A small masked image model, trained from scratch.
Model: encoder arch vit, encoder patch size [4, 4], decoder width 256, decoder layers 4.
Training: muon at rate 0.0026, 21600 steps, batches of 128.
Data: trained on capsule endoscopy frames (Kvasir-Capsule), 42238 training examples, 65.5 epochs.
Rows from block 4 of the encoder of a small masked image model, named by matrix and row number. Rows with one number belong to one neuron. Each number is 50 + 15 x the weight over its row's rms, rounded and kept within 0 to 99. All counts start at 0.
Before each neuron's rows are labels from the 100 images, of 14976, where the neuron reaches its highest value: "patch colour" is the nearest of a few named colours to the mean colour under the peak. Only what is clearly more common there than usual is listed. The data: capsule endoscopy frames (Kvasir-Capsule). In brackets: how many of the 100.
# fc1: MLP up (encoder.blocks.4.mlp.fc1.weight, 576x192), inputs 0-95
# fc2: MLP down (encoder.blocks.4.mlp.fc2.weight, 192x576, transposed), outputs 0-95

patch colour: black (57)
fc1.263:59 62 50 65 39 50 41 56 62 64 47 39 57 44 43 42 51 35 35 70 84 37 42 64 49 67 71 36 60 62 66 58 60 75 66 39 68 53 64 31 30 56 52 46 75 39 62 41 54 43 29 45 49 45 55 65 51 34 44 57 92 36 58 62 40 55 49 31 52 14 31 56 40 58 58 63 70 44 50 58 51 41 64 41 36 77 47 87 59 61 69 59 62 23 56 60
fc2.263:42 51 11 58 42 51 78 51 58 55 61 44 65 65 48 19 12 50 68 31 69 40 52 46 50 41 64 36 20 52 26 64 86 43 49 55 47 42 50 69 76 46 68 47 36 46 69 41 44 49 79 54 54 41 36 64 33 17 42 70 47 56 42 34 45 34 48 60 44 46 53 52 29 45 45 54 53 26 38 40 31 47 15 40 52 49 57 36 44 40 44 48 35 59 56 47

patch colour: pink (36)
fc1.359:59 61 53 45 60 64 41 48 41 56 53 54 61 56 54 46 35 72 71 63 51 31 31 57 51 53 36 55 71 54 51 69 45 55 59 87 52 40 30 80 59 32 36 51 64 64 62 46 75 63 66 52 67 19 20 34 65 72 48 64 28 43 18 53 49 50 40 58 44 52 39 52 61 39 74 65 27 24 54 77 37 52 61 71 53 40 50 23 76 49 54 24 79 46 74 40
fc2.359:42 52 56 60 40 62 50 41 61 26 45 48 37 63 66 43 30 74 47 59 46 28 63 34 56 45 71 31 59 77 34 23 37 07 70 58 41 72 63 53 28 69 56 35 55 46 49 58 38 53 27 38 74 57 39 63 57 34 49 65 78 35 45 43 47 71 42 29 51 65 79 50 63 44 59 27 37 39 54 63 26 56 61 28 59 39 45 31 21 63 54 74 44 46 50 50

patch colour: pink (25)
fc1.194:45 71 37 43 57 55 37 34 58 54 66 33 58 38 58 58 47 59 67 39 41 20 50 87 68 56 53 53 65 56 69 64 44 42 46 48 59 69 61 44 71 63 58 53 45 67 46 48 42 46 44 41 35 70 37 55 84 66 32 46 17 49 32 25 15 39 39 42 63 33 61 79 53 36 70 28 48 60 60 51 58 35 49 57 80 60 25 35 39 55 50 23 40 58 55 45
fc2.194:47 33 22 58 41 64 71 21 69 48 61 43 51 53 60 45 54 73 52 69 40 49 54 69 44 45 76 34 49 70 62 50 59 63 44 69 52 55 46 59 40 41 64 77 65 49 63 59 73 51 45 59 63 56 38 39 43 34 28 24 47 47 53 52 58 47 64 70 45 41 32 56 38 65 47 75 52 70 59 67 51 46 26 53 53 42 78 44 67 63 41 71 78 30 47 30

patch colour: black (48)
fc1.28:54 60 52 57 65 48 45 51 24 42 68 46 57 62 34 74 26 36 46 46 49 51 07 47 64 43 81 41 43 71 49 56 43 49 57 68 61 68 57 32 47 70 61 42 52 78 56 35 38 53 53 47 66 48 26 30 57 38 50 43 68 11 65 59 44 59 42 71 40 12 47 70 46 49 63 71 35 43 67 57 73 55 42 52 59 60 35 73 33 40 69 52 56 49 56 32
fc2.28:61 11 36 76 46 40 43 30 70 40 63 30 20 37 23 50 46 43 88 38 49 69 31 32 44 48 53 30 55 37 74 73 25 38 93 71 22 43 39 52 63 63 26 57 54 37 81 56 28 44 60 60 54 67 29 44 36 48 48 30 65 51 58 30 48 71 54 54 57 22 78 64 61 47 59 73 63 63 71 58 35 66 52 57 66 47 43 66 44 70 62 47 68 49 51 58

patch colour: orange (31)
fc1.262:55 46 67 45 47 42 47 55 74 68 30 41 34 18 56 52 61 53 47 33 41 46 42 55 54 48 39 68 65 73 55 42 49 52 81 41 34 46 69 84 55 72 67 36 48 44 64 60 56 53 40 44 38 61 59 32 33 73 47 34 23 30 45 39 62 30 44 70 57 43 64 60 30 35 61 29 71 57 48 20 21 55 49 69 21 77 42 48 41 45 46 69 61 54 53 51
fc2.262:32 44 48 51 49 42 56 47 41 44 49 57 61 62 47 49 43 29 48 50 61 39 45 50 55 59 57 27 30 56 56 58 78 63 42 41 50 62 40 29 58 62 57 69 70 85 31 46 36 45 56 24 60 46 63 76 61 53 43 83 65 18 63 51 64 62 60 48 66 32 80 35 76 08 30 44 61 57 48 50 31 42 50 47 68 50 49 71 40 56 33 84 22 76 53 31

patch colour: grey (27)
fc1.510:69 44 72 64 49 25 14 22 59 57 48 42 31 37 50 54 73 21 43 28 36 57 65 54 58 45 58 81 35 49 53 58 09 40 57 59 74 50 82 58 42 70 53 70 60 32 51 77 33 35 56 44 42 38 30 35 58 68 37 57 41 63 13 37 55 40 53 50 28 30 50 56 37 66 71 48 71 55 64 45 67 61 67 59 63 58 59 44 63 59 68 35 41 42 50 68
fc2.510:29 46 95 50 67 37 44 54 49 94 44 51 40 28 24 79 49 55 31 26 47 53 31 52 57 63 46 37 78 41 42 54 73 52 52 43 42 70 50 21 54 41 33 56 41 55 49 53 80 62 10 82 62 45 40 45 46 49 33 19 26 38 39 47 50 58 51 75 58 26 77 73 85 30 35 56 55 39 21 68 62 52 69 48 39 40 58 37 55 59 57 51 56 48 48 57

patch colour: orange (80)
fc1.334:61 65 88 45 42 27 69 56 38 42 26 49 57 71 43 69 45 55 56 49 62 23 45 17 49 40 62 67 54 65 57 47 38 79 61 69 62 81 66 44 29 37 51 28 17 36 30 63 44 62 78 82 49 64 36 64 81 56 30 34 53 51 52 53 33 52 45 56 51 36 59 35 50 49 29 26 51 52 60 64 44 30 61 41 39 44 38 40 57 38 61 19 42 53 64 40
fc2.334:45 70 43 44 42 64 58 99 82 43 45 70 59 44 72 48 35 64 60 71 57 40 76 79 55 38 47 48 45 60 41 39 68 47 54 74 36 36 39 42 20 54 33 51 67 60 42 63 41 65 49 49 44 68 56 30 53 54 45 47 39 40 36 47 65 47 06 64 52 32 59 11 29 56 61 05 38 60 51 79 58 61 21 35 70 49 57 57 09 46 53 55 53 49 34 54

patch colour: black (34)
fc1.381:54 64 29 69 56 37 33 53 44 47 31 28 27 63 41 56 44 31 58 66 99 58 66 30 45 68 33 05 36 58 62 66 45 62 72 32 64 44 74 49 65 54 37 57 31 58 47 35 41 60 44 59 58 35 37 52 29 18 66 35 68 82 58 51 45 61 60 55 44 63 57 50 51 42 80 18 25 67 53 82 34 56 69 47 51 81 61 39 60 36 30 35 48 73 66 75
fc2.381:71 33 43 37 49 64 43 24 94 68 44 44 37 53 43 48 43 68 45 62 59 58 56 36 59 64 39 61 71 57 61 67 53 81 51 41 61 49 38 32 68 35 63 40 43 36 55 19 57 52 37 44 61 43 48 45 63 50 29 78 46 34 59 32 78 41 44 24 39 46 34 44 36 40 40 14 56 43 28 62 38 69 55 68 00 57 10 28 59 37 40 63 66 63 28 46

patch colour: orange (50)
fc1.482:91 39 63 34 30 38 55 51 41 40 29 47 54 56 28 37 42 46 45 38 59 70 87 36 55 32 25 59 69 45 46 75 28 77 47 43 53 61 77 39 53 64 71 29 60 28 55 45 55 51 65 42 41 79 65 53 52 64 52 15 49 18 39 50 67 60 60 55 70 52 46 42 65 53 36 70 62 51 52 33 60 38 61 66 62 61 50 28 37 57 69 44 68 70 64 51
fc2.482:41 44 57 54 49 49 48 39 34 43 50 78 63 69 48 38 48 66 61 45 76 58 58 52 54 73 33 65 16 30 48 40 63 04 60 31 53 48 55 51 12 28 46 58 38 65 69 40 64 59 50 44 17 71 61 31 66 38 53 54 43 33 60 74 50 53 49 67 63 47 41 73 45 43 60 38 49 35 51 38 51 42 20 31 34 31 72 41 41 36 37 63 50 30 40 55

patch colour: grey (58)
fc1.437:52 40 37 64 63 49 11 48 41 75 51 13 72 69 40 48 66 33 55 26 34 39 47 45 45 46 52 62 47 50 34 47 46 43 86 50 51 57 59 44 73 48 63 84 83 54 61 54 20 40 61 64 60 64 66 42 57 30 65 71 54 44 49 38 28 22 64 51 42 60 11 56 47 41 54 51 31 30 73 34 73 61 46 53 42 51 74 30 60 58 41 30 53 63 59 60
fc2.437:93 48 34 51 46 73 61 42 60 66 46 71 39 65 67 54 58 47 72 51 74 36 52 61 72 72 53 79 69 29 40 55 54 45 40 33 41 52 45 37 29 34 67 30 69 65 38 59 92 75 39 52 63 30 56 22 64 64 35 26 40 41 49 60 55 71 34 39 52 54 71 32 48 36 32 68 72 65 47 49 56 39 50 85 53 62 57 57 51 85 33 51 65 31 59 16

patch colour: pink (58); white (30)
fc1.6:46 49 44 65 49 13 67 69 58 39 43 57 51 50 34 75 47 35 63 72 60 40 45 20 58 48 19 90 19 51 63 55 33 66 72 61 64 63 27 56 51 26 58 37 40 44 44 48 53 49 47 61 34 32 19 74 53 39 59 34 51 59 33 59 48 51 41 52 66 46 45 37 68 69 38 58 44 41 80 38 35 18 43 44 58 86 45 51 58 26 63 46 65 63 87 20
fc2.6:60 38 43 40 43 67 41 50 76 44 41 29 34 47 57 19 48 65 37 60 61 34 35 70 49 47 41 29 41 44 61 40 35 47 42 16 30 56 72 35 60 46 36 67 32 60 35 50 64 44 48 33 65 61 53 42 24 47 33 54 34 53 53 35 69 45 23 34 25 53 38 59 44 46 51 30 55 57 36 55 30 90 51 45 69 41 22 49 28 48 51 91 39 56 21 57

patch colour: black (25)
fc1.526:82 39 61 57 60 39 33 57 61 59 68 37 25 46 58 57 52 56 41 96 31 48 66 58 52 42 16 29 54 67 54 35 34 79 54 54 57 36 73 17 54 57 54 36 51 55 38 40 60 62 68 79 33 53 57 93 38 65 55 60 50 27 51 47 55 44 48 28 41 48 59 45 26 41 70 38 55 38 73 60 79 53 37 47 57 48 29 23 46 70 32 59 34 68 35 37
fc2.526:47 62 61 46 67 49 44 40 49 49 72 59 68 40 56 56 60 39 60 49 42 62 71 34 42 80 67 65 51 40 65 59 21 65 47 59 63 58 37 52 41 53 70 68 35 51 49 41 21 80 47 34 46 46 14 65 44 38 45 38 38 41 40 76 46 59 37 38 55 37 56 43 56 37 62 57 45 29 57 74 62 60 75 38 57 45 41 37 57 22 89 56 69 51 60 49

patch colour: orange (32)
fc1.444:50 24 52 39 24 47 11 42 75 44 45 46 60 35 38 35 53 17 77 45 50 22 47 77 52 55 43 56 46 68 63 44 29 54 46 23 51 49 40 41 30 57 29 58 64 40 35 52 50 65 50 81 48 64 39 25 64 47 46 48 42 73 69 55 63 48 55 55 62 68 55 38 76 48 72 57 40 46 80 64 47 53 41 38 50 39 62 56 31 23 48 56 71 59 38 46
fc2.444:59 50 54 38 44 68 37 42 38 48 58 29 45 43 28 43 71 59 59 48 44 45 40 49 58 58 32 45 71 70 58 53 47 56 35 49 35 90 19 30 68 28 50 44 56 71 61 45 68 53 38 32 56 43 63 62 61 48 62 75 36 33 61 46 68 61 46 18 32 31 60 63 48 49 45 36 56 39 48 23 83 55 64 66 42 70 36 17 17 56 52 39 54 67 76 52

patch colour: yellow (47); orange (44)
fc1.157:52 20 63 37 82 62 49 37 36 53 54 52 35 26 43 20 61 24 51 53 34 34 28 31 62 37 56 90 39 51 50 46 42 43 42 24 55 48 43 39 67 45 50 31 67 47 87 49 60 54 30 45 51 54 42 63 54 70 24 23 47 67 44 32 39 48 23 49 62 67 39 45 31 50 46 71 40 60 58 57 53 55 71 47 50 59 54 42 60 40 59 57 60 30 46 50
fc2.157:60 44 62 12 50 51 65 44 68 23 77 72 49 31 52 48 51 59 52 40 47 31 48 44 57 31 43 57 71 27 49 26 69 32 63 68 54 48 76 61 61 49 57 62 79 29 59 55 41 38 56 57 47 25 37 59 45 47 45 46 24 27 55 36 57 34 61 27 66 39 69 31 35 64 39 58 58 52 64 36 61 56 49 27 51 43 16 82 56 30 57 56 40 42 49 70

patch colour: black (46)
fc1.462:56 53 51 35 52 41 43 62 51 76 63 20 78 72 28 34 53 59 45 19 28 23 54 39 39 33 32 57 64 22 48 61 60 63 50 23 75 37 88 47 66 64 35 42 40 41 70 54 34 24 45 44 52 64 52 80 49 35 32 53 60 58 47 52 49 49 43 46 58 77 76 56 31 48 47 30 10 42 57 70 42 47 17 46 66 78 50 63 44 34 48 55 81 54 54 26
fc2.462:29 83 36 78 69 35 41 36 53 13 47 40 30 52 40 79 34 56 63 86 50 63 25 55 27 59 43 53 42 36 50 35 64 52 65 55 59 41 58 71 66 69 48 44 62 42 36 83 48 55 55 57 51 77 66 29 61 49 43 42 60 58 73 37 41 26 39 37 57 27 35 34 50 57 53 69 41 65 60 60 57 35 60 47 58 42 45 70 45 57 61 16 31 47 59 46

patch colour: black (25)
fc1.193:50 46 39 73 18 50 17 63 38 53 36 39 51 61 32 48 49 40 48 61 56 27 35 36 58 50 40 41 54 57 61 63 34 81 86 59 58 39 48 75 59 54 43 52 16 55 54 49 78 45 52 88 44 52 27 32 66 36 56 55 31 75 45 28 78 69 61 67 54 61 54 75 73 60 46 56 33 59 39 62 44 36 77 70 60 70 28 49 62 59 41 46 45 63 63 66
fc2.193:42 57 44 34 62 70 23 38 73 39 76 56 39 41 64 40 33 42 30 38 15 58 28 30 26 32 54 46 68 33 45 45 24 54 50 42 63 62 32 49 34 35 54 47 60 44 37 25 50 47 54 52 59 49 37 36 31 78 45 42 40 61 45 38 47 50 53 64 57 47 43 47 45 00 30 40 76 40 69 43 29 62 71 42 60 65 30 33 64 30 45 39 72 45 50 36

patch colour: pink (49)
fc1.208:57 44 22 44 55 40 58 83 72 62 21 65 71 59 76 62 61 83 72 73 35 43 44 63 23 49 51 70 67 51 52 58 41 73 49 52 62 54 22 53 60 60 63 56 35 34 33 43 59 55 68 61 49 30 38 59 61 44 47 47 52 31 64 56 54 52 69 75 30 45 76 65 65 43 41 48 65 30 67 39 52 75 39 46 25 63 43 52 61 46 66 71 24 52 38 38
fc2.208:62 58 59 45 72 45 40 52 81 89 26 45 67 54 35 71 51 60 37 43 27 60 59 43 80 49 45 43 58 52 42 52 51 38 59 58 70 27 68 35 39 51 40 38 74 60 49 23 32 43 55 71 55 35 50 46 72 45 35 18 25 52 43 44 52 27 19 50 37 49 51 76 41 53 60 39 35 22 69 65 62 75 49 62 72 37 18 39 59 05 44 35 52 23 37 57

patch colour: pink (43); grey (41)
fc1.109:63 42 35 54 40 32 53 23 73 55 29 56 40 32 40 43 47 39 50 44 49 43 52 59 43 38 68 72 42 47 65 28 38 66 50 57 65 66 36 74 71 45 72 31 45 65 64 69 60 37 64 46 55 45 39 79 49 70 47 64 60 56 40 52 70 50 77 25 35 65 26 76 76 27 48 22 65 68 62 16 39 67 50 35 18 28 59 54 59 49 40 59 62 71 53 40
fc2.109:48 79 48 53 66 31 63 32 63 36 44 37 52 78 71 35 54 56 69 29 51 65 47 58 47 52 61 35 71 68 55 25 68 60 61 31 57 62 39 28 49 41 69 34 46 54 39 36 56 58 77 52 47 31 70 52 43 45 47 40 44 45 49 64 38 28 43 48 45 67 53 40 56 50 62 46 53 50 92 55 52 63 66 55 33 70 57 75 38 64 52 41 69 75 37 76

patch colour: grey (30)
fc1.481:48 39 62 51 70 08 60 63 19 43 65 47 23 32 77 53 49 45 41 65 59 16 50 40 67 47 65 27 56 47 57 16 56 33 54 26 61 64 69 15 64 69 50 49 66 40 36 29 48 62 65 55 73 64 64 38 68 50 23 50 54 61 57 28 38 47 45 48 60 40 39 32 63 14 66 43 47 76 36 61 69 51 42 60 79 66 59 51 67 48 74 28 40 61 68 30
fc2.481:47 46 45 54 65 50 35 43 60 49 48 57 54 42 58 77 70 53 46 52 44 54 48 69 57 26 41 37 58 63 58 67 58 22 37 57 34 48 59 38 50 62 57 49 18 34 47 84 23 43 77 45 37 78 61 45 66 40 79 88 39 51 46 57 62 49 69 69 49 56 68 33 34 58 57 45 70 44 58 69 49 72 57 33 43 49 21 40 35 41 26 72 49 53 22 44

patch colour: black (75)
fc1.115:76 39 31 34 16 67 44 85 50 53 46 01 49 39 56 44 69 29 31 54 30 67 46 62 76 31 65 31 53 46 10 54 57 54 52 60 58 41 45 69 66 61 23 39 37 52 39 68 51 37 52 41 42 39 60 53 38 68 60 44 65 34 43 48 68 59 36 73 46 15 49 34 60 58 57 51 35 47 39 43 80 24 71 48 57 51 83 78 54 51 43 71 32 48 50 25
fc2.115:45 58 62 50 64 61 49 53 33 23 44 71 47 63 56 46 45 54 54 60 70 47 54 46 25 46 54 68 78 36 36 39 69 79 56 36 41 40 41 42 52 62 31 59 40 49 45 73 57 78 48 44 45 72 64 47 28 69 52 65 59 60 28 31 43 62 30 38 77 38 39 44 37 44 47 53 48 46 58 45 47 42 49 30 64 40 48 46 42 60 47 91 47 42 38 35

patch colour: pink (34)
fc1.495:58 81 37 65 50 31 28 46 71 39 52 69 69 68 36 48 30 41 54 75 53 81 36 31 57 60 40 37 46 70 48 45 37 62 51 66 66 56 43 51 64 57 67 36 49 47 52 20 76 59 65 52 41 52 54 33 38 38 63 47 37 15 30 75 70 46 16 61 51 57 30 40 36 58 54 70 42 85 62 40 61 73 39 65 58 45 48 57 59 13 52 55 60 62 97 56
fc2.495:46 43 41 45 50 61 48 57 69 39 68 49 17 51 30 47 17 45 38 57 64 72 73 45 61 46 56 27 63 40 53 55 44 63 48 61 59 71 71 44 79 67 45 35 32 63 62 48 21 60 20 44 80 58 55 56 26 41 36 35 60 64 47 63 59 35 49 54 73 43 56 33 29 28 62 56 29 48 67 71 49 52 54 44 51 46 64 37 58 33 33 43 60 51 44 52

patch colour: grey (33)
fc1.457:61 31 34 24 57 54 47 48 57 75 32 52 66 43 56 60 74 65 28 63 61 78 31 41 45 69 77 57 79 62 60 40 32 61 64 66 69 45 72 62 50 66 66 56 41 57 50 41 50 39 63 52 64 50 57 32 31 63 22 52 34 74 39 67 69 15 51 65 44 52 45 67 59 52 08 49 49 62 67 47 30 51 47 55 71 53 61 54 69 65 36 52 67 43 60 20
fc2.457:37 71 64 54 50 50 58 82 54 54 43 53 43 30 31 60 48 36 75 60 53 30 69 55 64 44 49 49 43 53 61 70 38 51 22 27 53 54 20 85 66 49 28 29 39 73 54 61 44 65 64 66 72 56 63 60 62 61 39 62 64 36 66 48 72 64 55 57 41 22 46 40 61 67 51 54 63 65 53 75 66 43 66 21 24 51 41 34 35 32 42 63 18 52 59 42

patch colour: black (64)
fc1.121:50 82 58 35 50 65 54 56 53 39 27 50 40 55 52 45 30 57 55 55 48 43 42 78 57 50 48 78 37 58 60 51 46 58 99 35 29 43 34 53 42 15 33 49 41 59 65 45 65 78 44 48 57 48 68 42 56 53 20 49 68 49 67 75 46 63 56 53 63 24 43 76 59 54 79 33 53 62 26 56 55 55 69 50 49 54 59 51 48 50 50 61 60 72 40 56
fc2.121:75 61 45 69 29 46 42 61 55 71 47 41 56 33 58 52 33 49 50 47 50 20 77 43 67 36 51 39 48 59 44 45 54 62 51 43 47 73 37 23 51 36 64 44 60 23 45 00 63 63 51 42 34 73 40 61 31 61 49 56 39 47 49 45 70 34 43 52 42 41 45 00 74 48 43 69 53 50 60 59 49 36 23 46 47 26 64 59 64 47 49 42 39 26 46 39

patch colour: orange (42)
fc1.133:48 39 67 58 73 59 59 54 50 63 44 24 42 74 20 69 47 48 59 38 52 33 34 39 57 60 57 66 43 71 71 51 39 60 64 35 24 51 63 58 59 67 37 32 50 43 46 76 55 58 49 33 16 68 29 33 15 52 65 56 73 59 42 71 29 61 44 29 36 33 50 68 47 60 51 33 22 48 58 27 51 43 45 79 32 48 25 70 56 47 64 67 42 53 52 41
fc2.133:43 40 44 26 26 47 52 66 54 48 60 70 53 46 77 53 74 47 38 57 44 55 54 54 48 36 24 55 54 59 39 49 63 44 61 32 76 36 58 33 52 55 64 70 59 86 59 32 54 49 36 72 44 50 39 51 90 66 69 42 62 47 38 45 68 50 42 78 39 57 34 56 49 28 35 74 76 52 36 64 42 59 23 30 65 65 75 45 37 57 48 33 54 54 52 59

patch colour: grey (29)
fc1.423:64 42 42 47 79 19 48 35 42 63 34 77 64 38 54 47 50 35 56 35 23 77 38 39 48 32 49 30 35 47 53 47 64 58 49 68 66 68 69 59 66 55 70 60 41 81 48 39 30 50 42 43 52 73 56 55 48 51 45 68 46 55 44 42 65 37 61 80 47 56 50 47 77 49 63 53 60 64 56 63 51 58 62 56 69 63 48 59 62 68 66 52 38 49 67 51
fc2.423:52 53 25 33 71 57 72 70 51 44 83 75 18 54 69 61 47 73 51 48 40 51 50 26 54 75 33 44 39 34 36 63 35 46 48 30 46 43 51 56 76 63 31 33 69 68 56 50 60 74 65 39 56 29 71 58 39 72 61 64 63 81 27 65 69 45 58 45 52 51 74 34 38 51 46 33 16 16 57 44 53 52 28 63 21 37 70 48 68 50 42 71 55 47 48 57

patch colour: black (100)
fc1.235:50 66 51 51 82 67 99 22 42 52 46 34 58 26 41 29 42 29 39 21 50 66 39 27 58 22 28 57 65 39 43 57 38 57 65 62 46 46 54 58 33 40 53 61 35 52 34 33 62 78 38 44 49 56 66 45 66 49 15 56 55 38 63 39 55 62 41 33 55 56 60 45 57 28 68 16 52 25 71 44 48 49 44 31 77 45 31 55 72 42 51 55 66 44 50 53
fc2.235:50 54 70 51 70 37 59 06 55 38 44 63 50 33 49 50 32 47 73 44 38 45 50 40 56 51 42 34 59 62 27 19 31 37 74 47 59 82 45 51 73 49 66 48 51 68 51 62 75 75 53 42 46 56 36 58 72 55 67 66 60 70 66 34 70 75 54 65 58 54 48 23 47 50 27 39 39 38 59 51 75 51 52 47 68 42 36 32 42 57 71 40 39 81 39 26

patch colour: orange (68)
fc1.166:58 37 29 39 61 51 50 47 27 45 53 41 35 54 58 38 61 65 53 71 40 37 68 56 62 17 58 33 70 79 54 57 61 41 53 62 53 40 62 50 69 92 48 48 55 63 70 41 54 39 22 41 61 68 38 57 56 16 43 51 56 27 51 46 35 38 84 40 34 55 60 33 52 49 50 33 59 63 31 48 38 47 73 60 48 58 78 67 70 54 34 52 57 79 37 49
fc2.166:16 56 55 64 50 48 82 56 34 50 72 68 59 33 55 50 35 43 52 33 48 46 69 39 51 43 36 61 67 55 76 54 80 38 65 43 32 29 67 40 20 53 35 65 62 53 53 70 58 55 48 51 46 60 69 60 26 46 40 45 39 47 62 56 31 51 16 58 38 59 32 42 31 55 51 52 62 73 48 59 46 55 07 28 55 57 49 49 16 47 61 51 45 21 51 79

patch colour: orange (69)
fc1.528:53 64 51 09 40 61 35 48 46 33 31 48 63 37 58 50 18 49 65 29 33 23 49 60 52 42 27 67 80 47 41 50 36 51 33 65 68 49 64 22 53 33 32 38 62 49 43 55 69 65 57 72 52 46 56 64 54 75 47 44 46 41 54 30 27 74 12 20 21 60 65 47 54 60 66 44 27 32 49 41 52 54 60 52 83 33 62 52 72 53 46 49 52 74 40 22
fc2.528:34 36 64 53 31 55 43 50 49 51 40 34 47 37 50 32 49 53 42 36 31 37 37 40 57 34 62 03 60 35 57 55 59 30 76 24 55 71 63 42 41 70 49 36 37 44 41 61 34 63 40 37 67 46 58 78 44 49 73 63 73 66 68 21 56 51 43 65 54 58 57 18 52 54 51 48 35 53 41 45 26 45 40 55 66 37 35 62 47 30 64 38 28 66 66 60